A small contrastive image-text model, trained from scratch.
Model: encoder arch preact_resnet, encoder activation gelu, text encoder width 256.
Training: adamw at rate 0.0022, 7100 steps, batches of 256.
Rows from block 6 of the text encoder, named by matrix and row number. Rows with one number belong to one attention dimension. Each number is 128 + 32 x the weight over its row's rms, rounded and kept within 0 to 255. All counts start at 0. Numbers have three digits each.
# v: attention value (text_encoder.blocks.6.attn.v.weight, 240x256), inputs 0-85
# proj: attention output (text_encoder.blocks.6.attn.proj.weight, 256x240, transposed), outputs 0-85
v.69:127060173152124103095122115138114134140075097135131169145140156138122136123188087146061108153153156122126195078160146129148190196168175087117180148148175112162136160115118117142066128114141159167163114108157108088198130126188133088138161157170144094155154125
proj.69:121159086133123136138200104111131079132149162084146114124108070098140142168070154105129105161126133106118106120089164105050079100089114081103108146110093149131129120153142141151160112166086118104093157140104172134076159125115218135097090123093054117135126158
v.70:159019150124106115114103125141131155125056124138100102127123126173105123147168127144047117129140123120156172122158106131121178212146142104097153168126196115148118185106119115140088133086154124127170106113145117125166149146160145138104160161163150135148101134
proj.70:110161080112136133087160148085124050147137135108126096128169113137144174114088101069153132051086138104132128152146133118108086085117056107147061125117136134155094103158105164155135131187090114089059148130152127072139159149086140143130068144091063107153147096
v.71:106202086165146114148142124111117132119137142122124125129122145106087149132114155117188136098066114147158093115121142144124083049114130130117116144134087128078163089153062166130123124149137092146110131168109116072132142106113125113102109121123105085144140107
proj.71:139119142089093085065043134115111104129118110130158124136160139144150100083159119098111121063146141151122135144177145128127137146159062147191116084135158150176029137078143110113092149130098137080120130096151089075179166144118087206178140209119149178141154097
v.72:148030167127110107113109145148110148129116126136125116119123136168142127110159097122051098150198121111115188111159123132136182201139144102133170126144178117155100185119150079128111115093129180126157115092154116161134128155159136131129154143150140136126119127
proj.72:136166058128145161159212151098152106123138148109116151122113102092143204134069155102170136107085134120116093133070122113107065082068117110086079165105100130125158101172117167146149122166111102134069144147083152119120155119097167086117059071101071110140150094
v.73:088094136102097110119140147154108091136134091159138180160141159146092151177144099159141107139149124135151225068128120152162105104188190133122173133119119125087149086179073147177096115152152181193162129158160125056147127122144134043143125168126084077175153110
proj.73:162126090175143125102186097117117074124088130049115089112143071139146129089134152111119125145128121110130103152098136062110116178113076146197105108137183136160087183135105106077156104144075172110131140096097102121145167125092195112079092177134105147168130115
v.74:094208082156124143141111110117139130100108140098111140122123120087094132135113167121195143085065138155153081123138150129123092105103116145119088140108087128085171088152093155125094141149143063150127153147098118072124136103090115114130132115151140085137163132
proj.74:118103142090086082084061144130118103146127115128155113138189136147141108084159102091116130064145139137122130135179148130148128130154051142176114085143126134154028136075143117124088140119126136074121137114156089076177160161109087195175142188099133173143132096
v.75:137190086127139124176147106106130114123190129119114115131122121094119135145091158124187151108088129122128077137102135136118061011105116148124091124122047139077148090142111153111190130147119088115104155171110136140112135122097132130124102092088092127129132116
proj.75:103101165128114098056058151140095120139088115141148115116156144161124094088170116115103130117151117142136146139171133106135185185162126172180157078157186156179090147080138123092091142114148148113170104077165098108172121127160082156149168182164168175114133093
v.76:159038161098117112105129139138120135149145121135146109120124129170161123111138106128048109156200122102099176141145117113129159187141141120145169116139177119170092177109173092131152105095111193120150115094149138171127099149145144146143150136121130170123107136
proj.76:107167074141168164163218141099137127108116140124091166114088112079122195145074136138170130136077125119135111104084117131108077108095171102077111166100106130102209103174094161142152128164136091179097132149080153132101136110122170059108083074124103084132155112
v.77:094228101154151133153136116103134111118134140123116146125141123087103138124110149127227128093067121149152081135120147146129087069106124160134096138118079132097165072150100170126108131150140077134127137155093118078128149103103125108120111117130128097133153121
proj.77:117113155101104089089046140131111115136119110120158121135163155153140092075167105084108127074159129152128135131179145121136141140155063155184119077146158150159028142072138117118086142120121143093126130108165085081187147149123075197169155196116137182133126105
v.78:086210099161129145144115111115136131086094149105101141130121124084097118132111164104210145068073123164151073122126142136118114120087108132130083156110098125112161081144099158132094133141154063156125143147086111058125144084091112116112125114154149095126161133
proj.78:125098151102090087086055139135125095145132114108163121129175136143123115093169112084119134070144146136126133136181133122151136133154060128180112086148137140156028139068144106132082131117116149085123148119171093087181156163107077192164148192107127175146135103
v.79:184159081095132131180130111102120110115204137120113092111139116103120111147077169118183143123100128112113055139121138113102069043110082156144064110133060156091123110153132141112183116139101099099110150172119134197080123141109177163144127089090099156105091133
proj.79:084128175133092123094111168104107151123081084174132150128137178138133098127164124139086149128164127138132140132134128122176149189184166199165170103148187140163133142068120137100081135125199124161178104092146117082165103133149079095155168138164189169112145096
v.80:131104109068122128145121156108164104141113128119164123155134135098156149115108160139112183156135145163086072200074117122155112132098092195150059083116156142190109127083192141080207168167092105087096132109097183167108089120094119140172133081105121211071107097
proj.80:135130145153137147163157095159140200126142126157120132125090132121113075175131141199135136226125132130138140107097120156133155130148211107081161155131097102073214145150122129122151127106166128172153105140132158186061077111161154076086147098146138088100085197
v.81:109125127078110157170113146130153145128055182091114125128100104156126100125133103123095183141148132181106103142144078097135143166117094094152053074106203115144097108080103120099185106140156101070163114115123103138136115147054093118083168132179133137108131125
proj.81:151104168115148072182132142165108168074124108184125158129108119181118154184162118171153120060134141160105113138140149154147150154129167134117117106137093160086101129199166177220093157134130078067197109172162117149135158139157085137146120110089105095120163171
v.82:146058162093123108111121153135121146129110129117145100107124123157150125115138114115059119160198132106107164128127127118120178227135119120144146114136194122184105184116169097127128112115109165122139102085151125183137110141138133144145169118144143158114110135
proj.82:135175076134141174152199136115144120136140133126110166129100120090132202136077129123169107106091133113136116111099110110139078075087162089076105175098079124085193097180103162156139132153139111157089152166074132109109160126124166083086053079119107094150179114
v.83:087078153158135113103110110114105139142124097161135125135111167148098154143180082126114087110115149117157195056141153155155122111166221101076206163146103106082121115163061116141062139105144165174127125143156129042156133106213138054106141173170132063164171131
proj.83:149161063111162107147192131116123080116126147066188144107119036131122091151085104121135132150176102161092097128082158120039097167079072116145096123101154170141138144138126108107141116161064118101085144102089180157084170132095160182137095124089076159120110139
v.84:157148079084134120154148118138128109118144142079139090125112089124135126124079195124142156156151133110088061177063137105089113135079073183174043126121120140152108157144170141105175139153072115082099143140122151190132087138067153228117156082111132165101066142
proj.84:128151154153076154130105095136125119108119096202087117143127163107093112130151080106098089124101119152119187101142114123162098206145173105149147095148144118135175128150101116116072154132173151234124120148155105084111204118199121067095151111115180082179172094
v.85:086225077158132142161120120118141131101100145108101135122127125081098133129105150116209145091069129170156069123121152142120101123109116144120095142092094126108157090138109163128093147148137060142120154151097133074127145108080116113117117113147153089138164130
proj.85:134100158095093092082048127138123105153133115121154112143176147156140088092171122108102124095162147137115138132180135123150148113155061136187108078152135138154033147087154099125088140116115145075137140120168091096183137153114076192167147203106131179138123110
v.86:148040180096127107108132154138114127153156115151145113120126131182161132120139094138044097173190123088111188145142108113137164151162141121133165114156168135156101176115165090142155100111119195110148115093159134178133114152156143138143141150109123171120100130
proj.86:123159093154166161172213130107137139118116159118088153109083109103122171151076146142154126167095105125152118114073114127115109132104188117073129164106120122090235113178110162122168116144131097170119117142092158165082108107124175060086113057144112075119134138
v.87:112052156121106115088106128149119144135068125120130115127133134138134106114144108131073096152182122111130165125168106115120188246125132136152145122145197131205093190120165094126123126087153153126144105074141130121138128129143117140128148142157163136121126143
proj.87:130137077116133139138147124115145098149169132115106143144156135116140191107104122087142117055104149109132124140151108132136082081088052064134078157105085109133123095149114138175119118163100121131063174161126107070152149144090136141119061124092071110176154078
v.88:095235137176138153096137098104124110119115138152106132094149098102078136141136131127193116106070107147142147106131140139106104089096175113082124141131096127077157070157073147140076129125191122158134134162112104036149158119141091100122110136123137057148129147
proj.88:119125130116097099090091153110125081132118138106150110131171130134142147085142107071115130029142136132126114147166132130139125140134059154183090094136153135188045125105129118121090120129106128087103140108147086070185173154108087197165123184111119169166172060
v.89:108175161160128152152138125122122129139210120148131170143158131116122172137131094136190133080098116132159168091138124149144073037129176125071162155131067082066175099135095144143086128123182159152124115181154101094128146122144126060108084136115111076178154112
proj.89:116132096136133079102110195127130067102106113092156126096124102148131156080108129088122141097140085161079086145142129115096147157124077208135076124162163181214074145107133119089136116141109132088131136060112092102159136145080118189176118153129141234110119064
v.90:108208079154131146159129112114150118117113140120115140148121139084098134141116150134195154097058147164150075120115149138132093082106126141121102138101078134086163066140080154127118155160140063142130153172107126078133143099087123114112115119128122081135142127
proj.90:123082191119099097093041105152107136137142117138161103137179152174138055115180101137088125132169143130126159135182127136149174158174102139170155087166147134147047151072159090116106130086110167099156132113173114146135113145144098185153174199120159159124110167
v.91:117068185164120100113082131127128130133032108111123139130133123149151102091153110127040097126136146141129130131122128095142184251129129139143147121152197129188089163111140117129101146088116126134160110043110147126126149105133130127150131145175167147069161122
proj.91:133155128134120151159151099160137186164196158155103127152163123129150116211116168171145149156129140143129147121112107150131129082121164074110170170100056119027151131112119118172199100129121114130146157186112153185107094149110121060120100109102118076101097209
v.92:122118137064124136128148162101149109142106104130151133157108154141179131094128132128092186166138166164083112200082140104151110154121110187135123067110151144184109142077180174080194173179065133082095103095126180155125098113128100133174129106107103182080102099
proj.92:131127137165142146170156106156129189131144126150109133122094125132113082172134140206138118218121121125146142099100120158129149133128196100070163163123091096073210128159121125117155125112156127177157100145122159188076075119168159085098142088141145084114084208
v.93:158045180070121115113134144143108126158170109151164122129124132167170124126147095142064118171194132104091178146117093104138138131159146128128169095151161138156097177106167098120172121107108187096132114110160147186115125153156140150162134137091111184114091123
proj.93:119144110171168166162210123126133153108118138135100142120084109115121150148095147162148120186103105116147133119075116126106110135105204106075146179102133120103240122182113146133165123137137103188134106138093161170074101095141173064082116062143128088101121161
v.94:123132078136141113117126129101078135123211119157122161128113126122130113124152122097174061129128168117159161080126141157193098092186112112158137171167077179140087132197141126124117140121115154115142113090187085174129128046163126136125119151110118137154172100
proj.94:073130087124108145093207112046112110144102129092093120059082130128162099164091122110143173151132125118170105141114158089101095107144188126121185115124117212100188137149130110107178109132127103186082061147153148119103094156138167092078081082163090122064089172
v.95:104233093134139162139127122104132121133155131127137147133135129090121130145100146139210164111058130146139074138114148135136073049112127164113081119115074140092162062146113173118144138162135094135111144162116122088124128099108111121134089113099120109123135108
proj.95:129088179135116084103069114152114166133104117146129108118129152154102030129183128168089132183166113137135173103152142141138169183168148143140178093156154122117112164087146090094126128092166134140184104112161137180116073131162097137142203163156176128101092166
v.96:087187143122145149086145135136074195167167094175175065116161124137153117148131107128198202154117136097127154133118143139134113069139193141134148085145110141119153099088146190117185117159101166116101111180168157122150059090155088100140149124106107086064146120
proj.96:140134114142144131189170133168130170134118124124112136118074133119136117154112134170127133196161113120124135100090121138122135135112204096075172173117104130080173140159130107117161129106150099147158120152106168206059128107152164096123136093161135110093083208
v.97:068161148156125138108195128118084140168173129135159080128113143131114138155099101120185176141126146103125162155096141152142102070169170186137151095157092155081144090115129180119184107172092138129115129204208157137177053144156086134134144157120079076096146120
proj.97:155140130155137140163177105137138155127130129142121138128093125122124101148115147184116116210134106118147130116081118123116139125122229109074169154106114131087181123159128122111170126111146121135146112148108154201065096121146163090105132079153143118090081205
v.98:156164113094156173194167172131144115126058128135060123092132100103149141131166122143182108152070115115128089148156113130119159151145138111108109135089193096191184153074116157107143100115174103086146091063113102164116110213085138112135102075117115152126112116
proj.98:148142133159163145174164093135134181107143129144099130134078121113101106161121137164125139221123115095146140101095135144123116112139232105088187149112128116077187133160123115113174123127132111158143108155108180197064091089164176096093153089147149074108099183
v.99:124136115183136123128155164109135130081128141095108087116135113084134139146111129137136237072119099105085151135112178150148097091081113140094123167146087130075147189132088207074207181184146127126123186186118146148156141028129144114133117121123108099115114143
proj.99:104114102152127174121167142154106142106152102088068145108163132116179138112123200077152112134108133094173115161122045143190128145111132150137099168105155160136091179139144137127099127113133092133135162169134170087106188113070076176117113130139070123097072188
v.100:120190083091105130107093089180100102115106121105128226127177122137101128141125185145106087119125169153184111114144137123132071128094089137126095142147089117100059145134139080132094160098122119156182198126080097141119192129098154138089137172136161145102156128
proj.100:111095131100101117086076155113126093141113141111143137134158142128135158089145125081124131036124142143108129145163134127129134138137045158176106110134137133167067123093129139161071127134125130094096135102140085060196166150091076163164118168098122180167152057
v.101:216189091096129150190100138153149106110039147137112140114112105100096103122125156116186088135103116157124066118136145122106164194108101101133092154101195127169146114109126137135115146088163085133156105082100120184098154172094165166118126077114137197143098137
proj.101:111074150149122088073083126070106108100137097124135127143149153139129146118179107111090157034135148108138151143149150151138123114163110169147137105141123150110096131108130125103088137181090136143096121139146108041206151089127087117166153193143142116158189030
v.102:121087136104031117117061109185142132163080149111164100177145158103124113142135157130105072164125115101122111083174145119108136094153098154111163135176144124117146144143154110120102151126142126117142129096180056160094167094119114147099122115127107138159130148
proj.102:106177150156138115123144077099181116144085103133158081110067135152156146139168123150139123128161189101112143116152114129028121144117143150167166108188158150166162164137141120207107103114144135131120141082091110112125123128119142133186104106126111129179120112
v.103:094076168124166095099178156104125111166158084168142085146092170172159158093165069165077136154175151116104184161088129148174087081181147158104183081129129110112129144107121142092143138169088167085092107125180172120176118143180126111151136153141089112129119078
proj.103:153136127143146140162169110141126164126136145152111119135092121115119080179107131187132120224123121119134130112096125118116128129121205109081151156125118105084211125156132114099177117117138123141146108141110166204068077112149182100092131080133142092082083196
v.104:167186079129100151164075100154147118090095163101105157109156082077104096154100185085173105102077114138156079089166131108092156158085101092146057180120135141128132099156122120146115105082172080158178147145078089133077143119080141139108111115122153148128132177
proj.104:102111129111111109099088146116128080142124123111142126134169123134146175085154127074114139034126139133127119149159128140140118125138058152173103106126149146173055127100114132139083141146114118107105149114131089053200181137108083168166119173118115163162163044
v.105:089090178121157110085170167105129118176147073166144096155105173174163161102172062154069126164179159128106181160093127142175090105177161151105172070138143105135124166103133131102146143159090180091096116115172180132171125145190118116151144155119106120128116082
proj.105:149138131145148151164173103139126177119137131148116134122094114121105080176108135191133124221127113116137143106088131129127132129119212097082156148131106106087211129153128127118178116119139125145148104149108161196059088117151181093095148081132133095079089205
v.106:144145083134060142131060104151130149071116184088108176108166094101110103153103192092151129083093101133167083115166119117082162178070092096152070184125123142141123130174141103144087118106158091187157142142072081106073164105073133128126106107129181126136162181
proj.106:108120129101115109092079152121129093139110127108145131123153131145141176088138123074120134041127143133119107153162124119141132121131045149183099102129129135162043129085130136146079142144121131108113146113151084057197169150097078172161121172116115162171161059
v.107:177181084132101166156078106155133135090102167093096152110163085068087097160081187095180108096084092141159068092169126109088171153086106082156078180119115141126137103156120120157109107083183082167173145136077080139084139130081133142105102105117166144131133179
proj.107:112114126113108104092086146118118087132125117111140132134166134131145188079146117083123135033127143147116114149160124128134119123137056151171098102143147158183044138101139133138079138142119131101104156110143099060203170143097074159160119163120111158163172040
v.108:063175143164095106085144098102130140124192095138159112127129147137141108146122090147151183133147143142081184156097130119125074050152164161135176116161050141075114098149139158114183111172097151146118153169164151133136117071149076106130135150125124078078179120
proj.108:165134099108144165163130157160141139131105152110142142133145138122147091144131151171105110187140105120134106096111089117126160119147145092070107172104117123166180114087162115100168115092167101124130140098133123153108096138100130157144110069160095182123083164
v.109:124156147107097104128103090101097159089193118120120154144116179104136121133101129151115136104136102112126139105109161104139081090126134182069123173155056098113067153150078172094149123142048128163094184204108157105067179067115090116131120165144125094128233094
proj.109:107116126090121111093076164120120066134140136101123144136181133122147144090137134080114130056123133131106118137156134115118125125108017149185081112131156139172070131113135128145098122134114130107088150114145074029196153168087079173162103153108107184154153073
v.110:218156105068138139164121145162155103116038140126105138100119102103113131130147142134150067151109124148130104094120138122101165205114091105115086153109196118166147129129135120127082130083155113113159095066105112184110161188106181171109135086132147176179061163
proj.110:111078173169131100090121086079134125107159151128130088155116152132137149112188121119141179074165151102145165154130173149136121120187129198151137068137097123110088108102109148104070140180100151171104107162141134054208147108152083075151164179110146104167181049
v.111:187142090079149130168127147162165118103022144103107143119106109104104125099129153124145069122136133127142050114116133103120170213126077096157097129103195121181171138124141117154099129084149072103146107082102133177114152165112158172136129082124137192194073153
proj.111:116091130156124081084092118069086153105157077150141100163108144127112134130162123125094156108156136104148169145115168157151097112135167193118175110145093145072118141128101168090082137172097148181110096147155119070143152096185109058147156155118130110154168094
v.112:095175164158118146113107151130143160141127127176192136136146182138143159151135133160202160190117159128065182120124113135128108060153230084110158122147062142077067083091110146142147114144141131118107110133120110098130097102164087109130169118127089103100137142
proj.112:076162117162137109117172119168129176111123109114100122144066169135161105130107134173153182165131143175093105169069124150097161103133156110103152138107088092109166149144188124154182077074136058154139153112102146175106171121149133121129128096076117110110102163
v.113:154176083128068135162076114148143147083085166096112183132148088092116093138102187103165139091099095148158060107165128123092164200082090113145077177119135122156115114154167114159092128099152089167142144127060091105076172101075133127124104104116166139140143174
proj.113:103120138101106113093087151125122087137127127117133123127173135133133171086144119078126127028125145141126125142170132138129131128129039155165099108130143146163048128091133144152080134141102131106122161115148084064203167150098078161157130176117110155152161051
v.114:032088179159129105064136124102101144139228113143151129142129157171143134131153092138086158125159138098137205142118100141139091067164156139122171127152069131079118150131140124118136117159101183131116139163163137077155108088158089104122123174131123068092173117
proj.114:156162104106130167174176132182144150138113162115116135120100104124114126148081145160144103221113099129123110116108105094103130121101153080083138148114125103133176116137127126141181134091149126115134126116101150226058085147145182136099114063126113129112060206
v.115:073118140171138119095126117090112169156218110141149118139122131135140128153128097133114207114140150108116169143107123161152087021131176142120147135149074147082109126133134139127161116185096147142074140207150159079138101085151092066137146163109098055084164118
proj.115:133143108084127173136129133210171087129094137101144125101136106120118103122115160146146098163121093137105097129149100072120166179098127098110127175127168144138140145121131158141169115048172110089172131086122103194080115175100188163112082088145150156120073229
v.116:145169079138077154134072094155132160075113170089108177113161077087099086148091185101162126089111107142166081103170134126078155183078098101147070179128126145146121100166157102150089111105175095175160148136069071113087151107066133130109113108120189133122147175
proj.116:103119119104121106082086156124123089145116130109147122132159151130137170088152120065125132030123142141133112144156126133140120114139043162173092112129142150167055128095131134148088131130117130106113145102145092068198162149101082161158116167120109164163162054
v.117:162157114135183081159165144122141139150087148109098094110110072098117138123118163159136116146140135083120120157113145145120166137079112131139109141128211110192215133041063170115142116161160154106126070072122119171152027161107128140125170040161132139138119085
proj.117:154138136148154138154161092136144175114135113146103120133061136111098105166121124194134129207129128119135159112090139143125127140144225122090164154112128122083182140159131119108163129116133134155145102156101156199066092102174172086096131096139159094109084192
v.118:215173091109119147162106128146140113095050152118071152115111122089099111130105185123194079109102120156137059099133132105102176180086083117134070147092156113181133100135138128141109133079147071140163111088075103175078175158082190163124101106127157190166100160
proj.118:102103138120113097084075144103117093126133108113144135150152142138134137096149119081106143034130152140136146136164143154139109128149046170175102098151141155161055124097125131133075125145097127133097132103143109033201177123113082156169127171115117158172168048
v.119:118114132152148150151182122130191127102103148045075169114113126117190144079150174117086115093162110155126082128143131130130167187083061090132077153112162084146168188133168127139144135123109088111109119040062138111135133136080178138158157099163141136177137103
proj.119:106142104132193111089101128082118142094121090170105080173157124078045123144139101134124148166093113130143142131177151182100113115159166134102149110133136158130160077118116129086091142139143151161187119147176145059127133144172099061030137147089141113147135154
v.120:185058075114157123105133118139166111084070120101089119119122136110079111139148139138066121146089127152157144131106151091090114151114100106116124110131202078152131124148133146119065131125133071161111122128125167136140111129127198123123121118127112117144156084
proj.120:091132105103105128076067118095106078123117102110142105107176126123129120113153105129112120043123146088144114150208137115110126157106088098178055101123179121139096105136130155142097139150106101152131132088158115066192185166119128130120132155121113140174140071
v.121:060075164167141112067135117111115144148228096135154116145130143149133142125140090128092172111173135096127180135111127148136099054139169137122159114158075129070128146151122126127149128158107158139100155190173125094146091088169096102127144181125105069111181108
proj.121:139187095104132164177172138172156130145088170127121141107109098117151124152081149166170119201106086154111100108126101099103129147077149101102112160104142119124173123133141131142163120097145126111145135095107142197057116162108178151096097070117130152105062228
v.122:213152096089115122163101143158157118128000153119091158134138114095117104116119162123134071137105141153135074111158120117112169212109091089127098164114167121148140128133144120141096153096144088118176125084085106161102156161102167161117111092110138209191082148
proj.122:099121144144121094087094121075102105115142107132130116123169129144129156097174096098105124043124142138140137152128165155155097116142070176179119095144112151148065123130134128102072133189092143136086140134156109045206139117129080125159148175128130125139180023
v.123:085110154182188110108181121110097125153173098148136061123094153166138160100148067143107156138135153103108176145061105146143082048165184168140182091151132129107146147098099149097168116184089157114097092156195174121196065102161121109130154128148079086113126066
proj.123:151141133150152139163167099141123173117122128152114130124093115113113090170107141190136130226124105109124132112094118124124133142121199102076151145110116103083205132164127120110179130117147123153155109153119158187066089102150169092096137081140143090088089194
v.124:042085154177129111104147105093104149133217117125143122134121131142157140127130097139096191093161129105129172153114116163120089058131153158126157112148077135091117147152142132109166111186084166137091159159131150065147107059131089084145127169120127047083181105
proj.124:151175117087135187175137158211160128160080161141135142104139100113110107143076162125143090204090096131119108104148071107128165167087106080121120163113154128132146133116139121155179102076171110100171160099118125217053120173100149148092093085113111124102056187
v.125:073144141164108113115146124104109135118202115116162119149119157135145145142101123114145187071126114116135110139106109133155058037134172171140162121138056161102119111100149105113154143172099133181116171155122133105143105060131060113133135123140131057083193134
proj.125:073103093089153121122184150147101075127125152103133173128131119134151117145090132129128105136128111153107087114104077099163147187122026133165092138129126156222082153107153118147130134089178126080111120061091085131104121150094112173178118120110094192109156165
v.126:066157143165130122118118115076099136135221120133155128130161150150154098151132123124171219089128130130127163120110140158157088058108151136130129117178058160094101069151134169122180114129106156154091150188110131111153086103117078120150124160152132077084173111
proj.126:170122054106104176129093216157157123092102126091144153156154111177160103117117161120095098120146092119043106125168099098161207126076112091147108159116159147137107130071176118093173114092134135088123106079077083112174113176088130111114145146085164213101083200
v.127:041111160178124122087138117103100144141225127131164107147118146132144140133118097123106207102142135104124185145102118131136078051146181148139167118153075141089126126136136125108160114177102159144099151177150138067122090083143076095131148174126109062103190108
proj.127:164168089109107174179151139199149113150093168107139149102135089122140127136093144136156117184105105151132093099150105086113157159094133064108111173131173130161130133134131107155162120082162117077185154097104109186071097162076152173095077074115112163142060192
v.128:228201063101120147205107124132150103093051148119089143113128088081097110140103173120206113140074108162132061110136140118113149143095102106125072151092165127147144079135134151137126129107167068137158116102085109150098146161093172143117110072120133178169102143
proj.128:116092125123101074081069146103120093113119104100149130148149149137152153088167115099108143019145146122121135139151156144139124118141074157168106103133145144163053127098123124116072135146096136116113127107133104063190180112109078149167139185118151152164173040
v.129:156073115097160127171125145180168108111091111096071128139110134116121144080155145138084072125119097136141135101139121122134187208124080080099094136093175103186112168133095099135078127072160088089152125087101130132132151171093153137126131114153101161150095119
proj.129:115153168137115084098077129080106101112183138134144057102175153106044157134157065091152134106149141111141155148164160137134134108108114174180122084157132108167119082119109097098054100154144133175134137130168116051125145142153092103117135151127080090173118086
v.130:141076112112134143149125154182154143113064146115106159071112107137147151080163119143058058144181113136137128105127137135142182177145054108119125132105147148199175178118121107143096106097160162114129133037126092143131144185114164173127133122173139157168097145
proj.130:084185160117152137115145072119124140116129121153112096101111124157104107159128137121163097175141112110108178114120107127147094094165185137166140118112102113096160104166076111179130153122152144122106146132186148214069149088233093128092112119163118068134186102
v.131:232178095094145143186110142167155111118027130122095116111110123108094130125112150115158082146088116158132063108145138107116169185094098090149101152090177120168130108131117137146096139086158088143155116091107106180104149177106170162119121082117150192153076154
proj.131:115095157154107084073078135070094117102150111121153117160138140151133128098172123112088165043153158101144139157125148139159124112148095194159122101155126153128087131103120119104076129179100120158087112147151124047204157094146076113171169170132159134142191053
v.132:082123165175140128091148107089112142159195105113128108167139133141151129136127093112126197114137144120118173140112130136143080047130159156144167115150070134088112094142121143116171126152113151131105143170167134100145114071153056097129141166082126073076168117
proj.132:125134109124153202130139152201169106169103132139190180140080116147140152161061181132128112145112086112137139112139078107122156121092102094096078135120147145152126134113149135156178117079150084126112096068089130182091131176102131158128117124109083185101084210
v.133:096179148106124146103145129114108136135179138200120110141147136149142136118071091125192204133101075110153133141118095136155111055137153139153117125134038139121100084082126169124147095149125108125104163148125124123132110075129022149126088149094131107059151117
proj.133:204082077095095140143138130126148117179130135122129133109118147080162133163139155110071117104122135136146062090149166140183190111125100132095131213145138164148114096096162123104152105116146135109128163112126147202172109133073165126086147126146092134063131145
v.134:038058187137133112079154137111103147176165096145175115155119164188182140110162075146080132155175153106112186144117116145165113103165148162103187092171103125102117177115140110114132124154097191112107131129194147128158112110180103108152134167130106091111147090
proj.134:143142130147151151165172111146126173129132145154101120127091106127109096174109142181145118230121111123132137125080119125118131131124201096090160156117110102092201129155124128126175112115132128142137110142127156193064078125146174097093131072136127089091084201
v.135:038062193146115098046154135111096163151199102138176135145137152176168136118158094135055130149175123093107193163126117139166123094154156144128188101175098128096114172130137102123117110166101201132109130147177140086141122103168080101137125175146114090103174108
proj.135:137145134134139162175188108155125157137123135148108120118093115126112098173098138173150107227112111121131122110088111128119134121109200095084140152126106098087210132157123131128176110121147128144140113151109163200064080120146167102086140066142125091095089205
v.136:129168106150187140176171143078127127093087092136094050104087101088128180119113119156179160176060107130112094121083134136108125085123151168151121130117176118161194085099090174137157128165129135128115118122154144141173064149147126126132151093171070085087103119
proj.136:150128129160147135183165083126127161119130121152091130130085134120109102171124133193129131209121131107134141119080143139132134135121228112097173151128114116089180120150130122097169129119155110165146108153110177200060084097162183093082142090153148087094100184
v.137:068106156180128121085127129089111146123225118110154106138105154146133133139136098116098216099149131102133173145092124150140070046136145158127145134153075128088118142127136113099147118169104149131080130183160143064153118076141088068131138162125115064087166119
proj.137:145147090090122166158148118188162108149092134150148157105129106118121134150090149156163084169117117144113084111158100083106141174111128086104114150120188175142123134100138120158191127038137105084181158062097112201065108172097157172088064102111136168104061195
v.138:218173091115144178207144159150163114140047166124091104132121100092116150124143160147175139138081109143121069115136123098122153158129104101133077144121213091186161119093140166122116162112137086092149094064107124184144111213089162135125125058143141161153063122
proj.138:134132142162156121166156076103118173093151120149099128133088127124116100178122128187122153185138111109127155115094146140127134127154239126092170149131102120075178128160124118103172119121128129174141082171125177203071110073156162080098182102145159086102102172
v.139:037067159168127119064143119099087152133213112148171128137139131153160133115167101137070187107162133093128185146106119149147100072162167164107179094164077133086110147128124112116143113157105178148101142175167139081148091090167068108135147173144127065068166120
proj.139:153150114131149154175174119182143161146124146149111125118106112123125120167091131155135113233123096123122124098098106124111142129103170090095144154114124115096189116147125147136189118112145102135152114141124160219054080138143177113103120086133105111090089208
v.140:053133171172124110081140116111115144144234135152164120143140139138153130167119106134111196105144134102121171139105106136140101051151173149120143115157064129106121092115125132129170106156089161136114154196165138073149103071153072115128126168119109061076173119
proj.140:165155082113136173168131136170175116140096152100125168113139136121168127136065176146117068146111091152119085114129069099110148148106123037135074163101176119158100146129146144140173131114196100087162133067099104161079119122084171154105085118126108154128096242
v.141:177057067071112116146133151161155084133080118117111147140147099094096136118132090163058085136110132133172134062139117119128211160068068061105135127114204106146140128150118106173074128109138132092203156076122094124122111204091147137088113145117143165160099153
proj.141:017123141163133136113139097101141129140083150117137076150082109073096127113120072123153124144160107125138125136086200154101093090180164162103181132123108077123169109172087138136102126106130147134131179174107125163145164072156122175185111077169130107181158142
v.142:170080119077120113149145152134127116124092143081118117119150150128182141101150112118082090114127138155086127109120089135131188193095089120094100149108208097175143174138166080138069134132131108141133099088098088110123118187121167134164125108143128177209080133
proj.142:108117170190141152090140125108115175128133154117124068134122079136061129117122102169197182131158119138152171116142118113109127141134247114145165122149119122087149100158106139148180105130166119152124101167146098109150130131204095104076128142106132050098128163
v.143:054113178140104115087117109108082136137200147135164146126134149143128104134126108104121120089147124110126147126133136118145068048134152131152159157156034164097092126186140116130147136158088152138128183208119132078100153070155088102118108206103145109082171110
proj.143:110124114102121136099096170138155097174097110106150130116176147139152160092110127098113095063138105147130101154174126105145131119122015118181071118144136151195056126101147140139103140157139116094112167068136075091173151176099103180151113144124080168167147104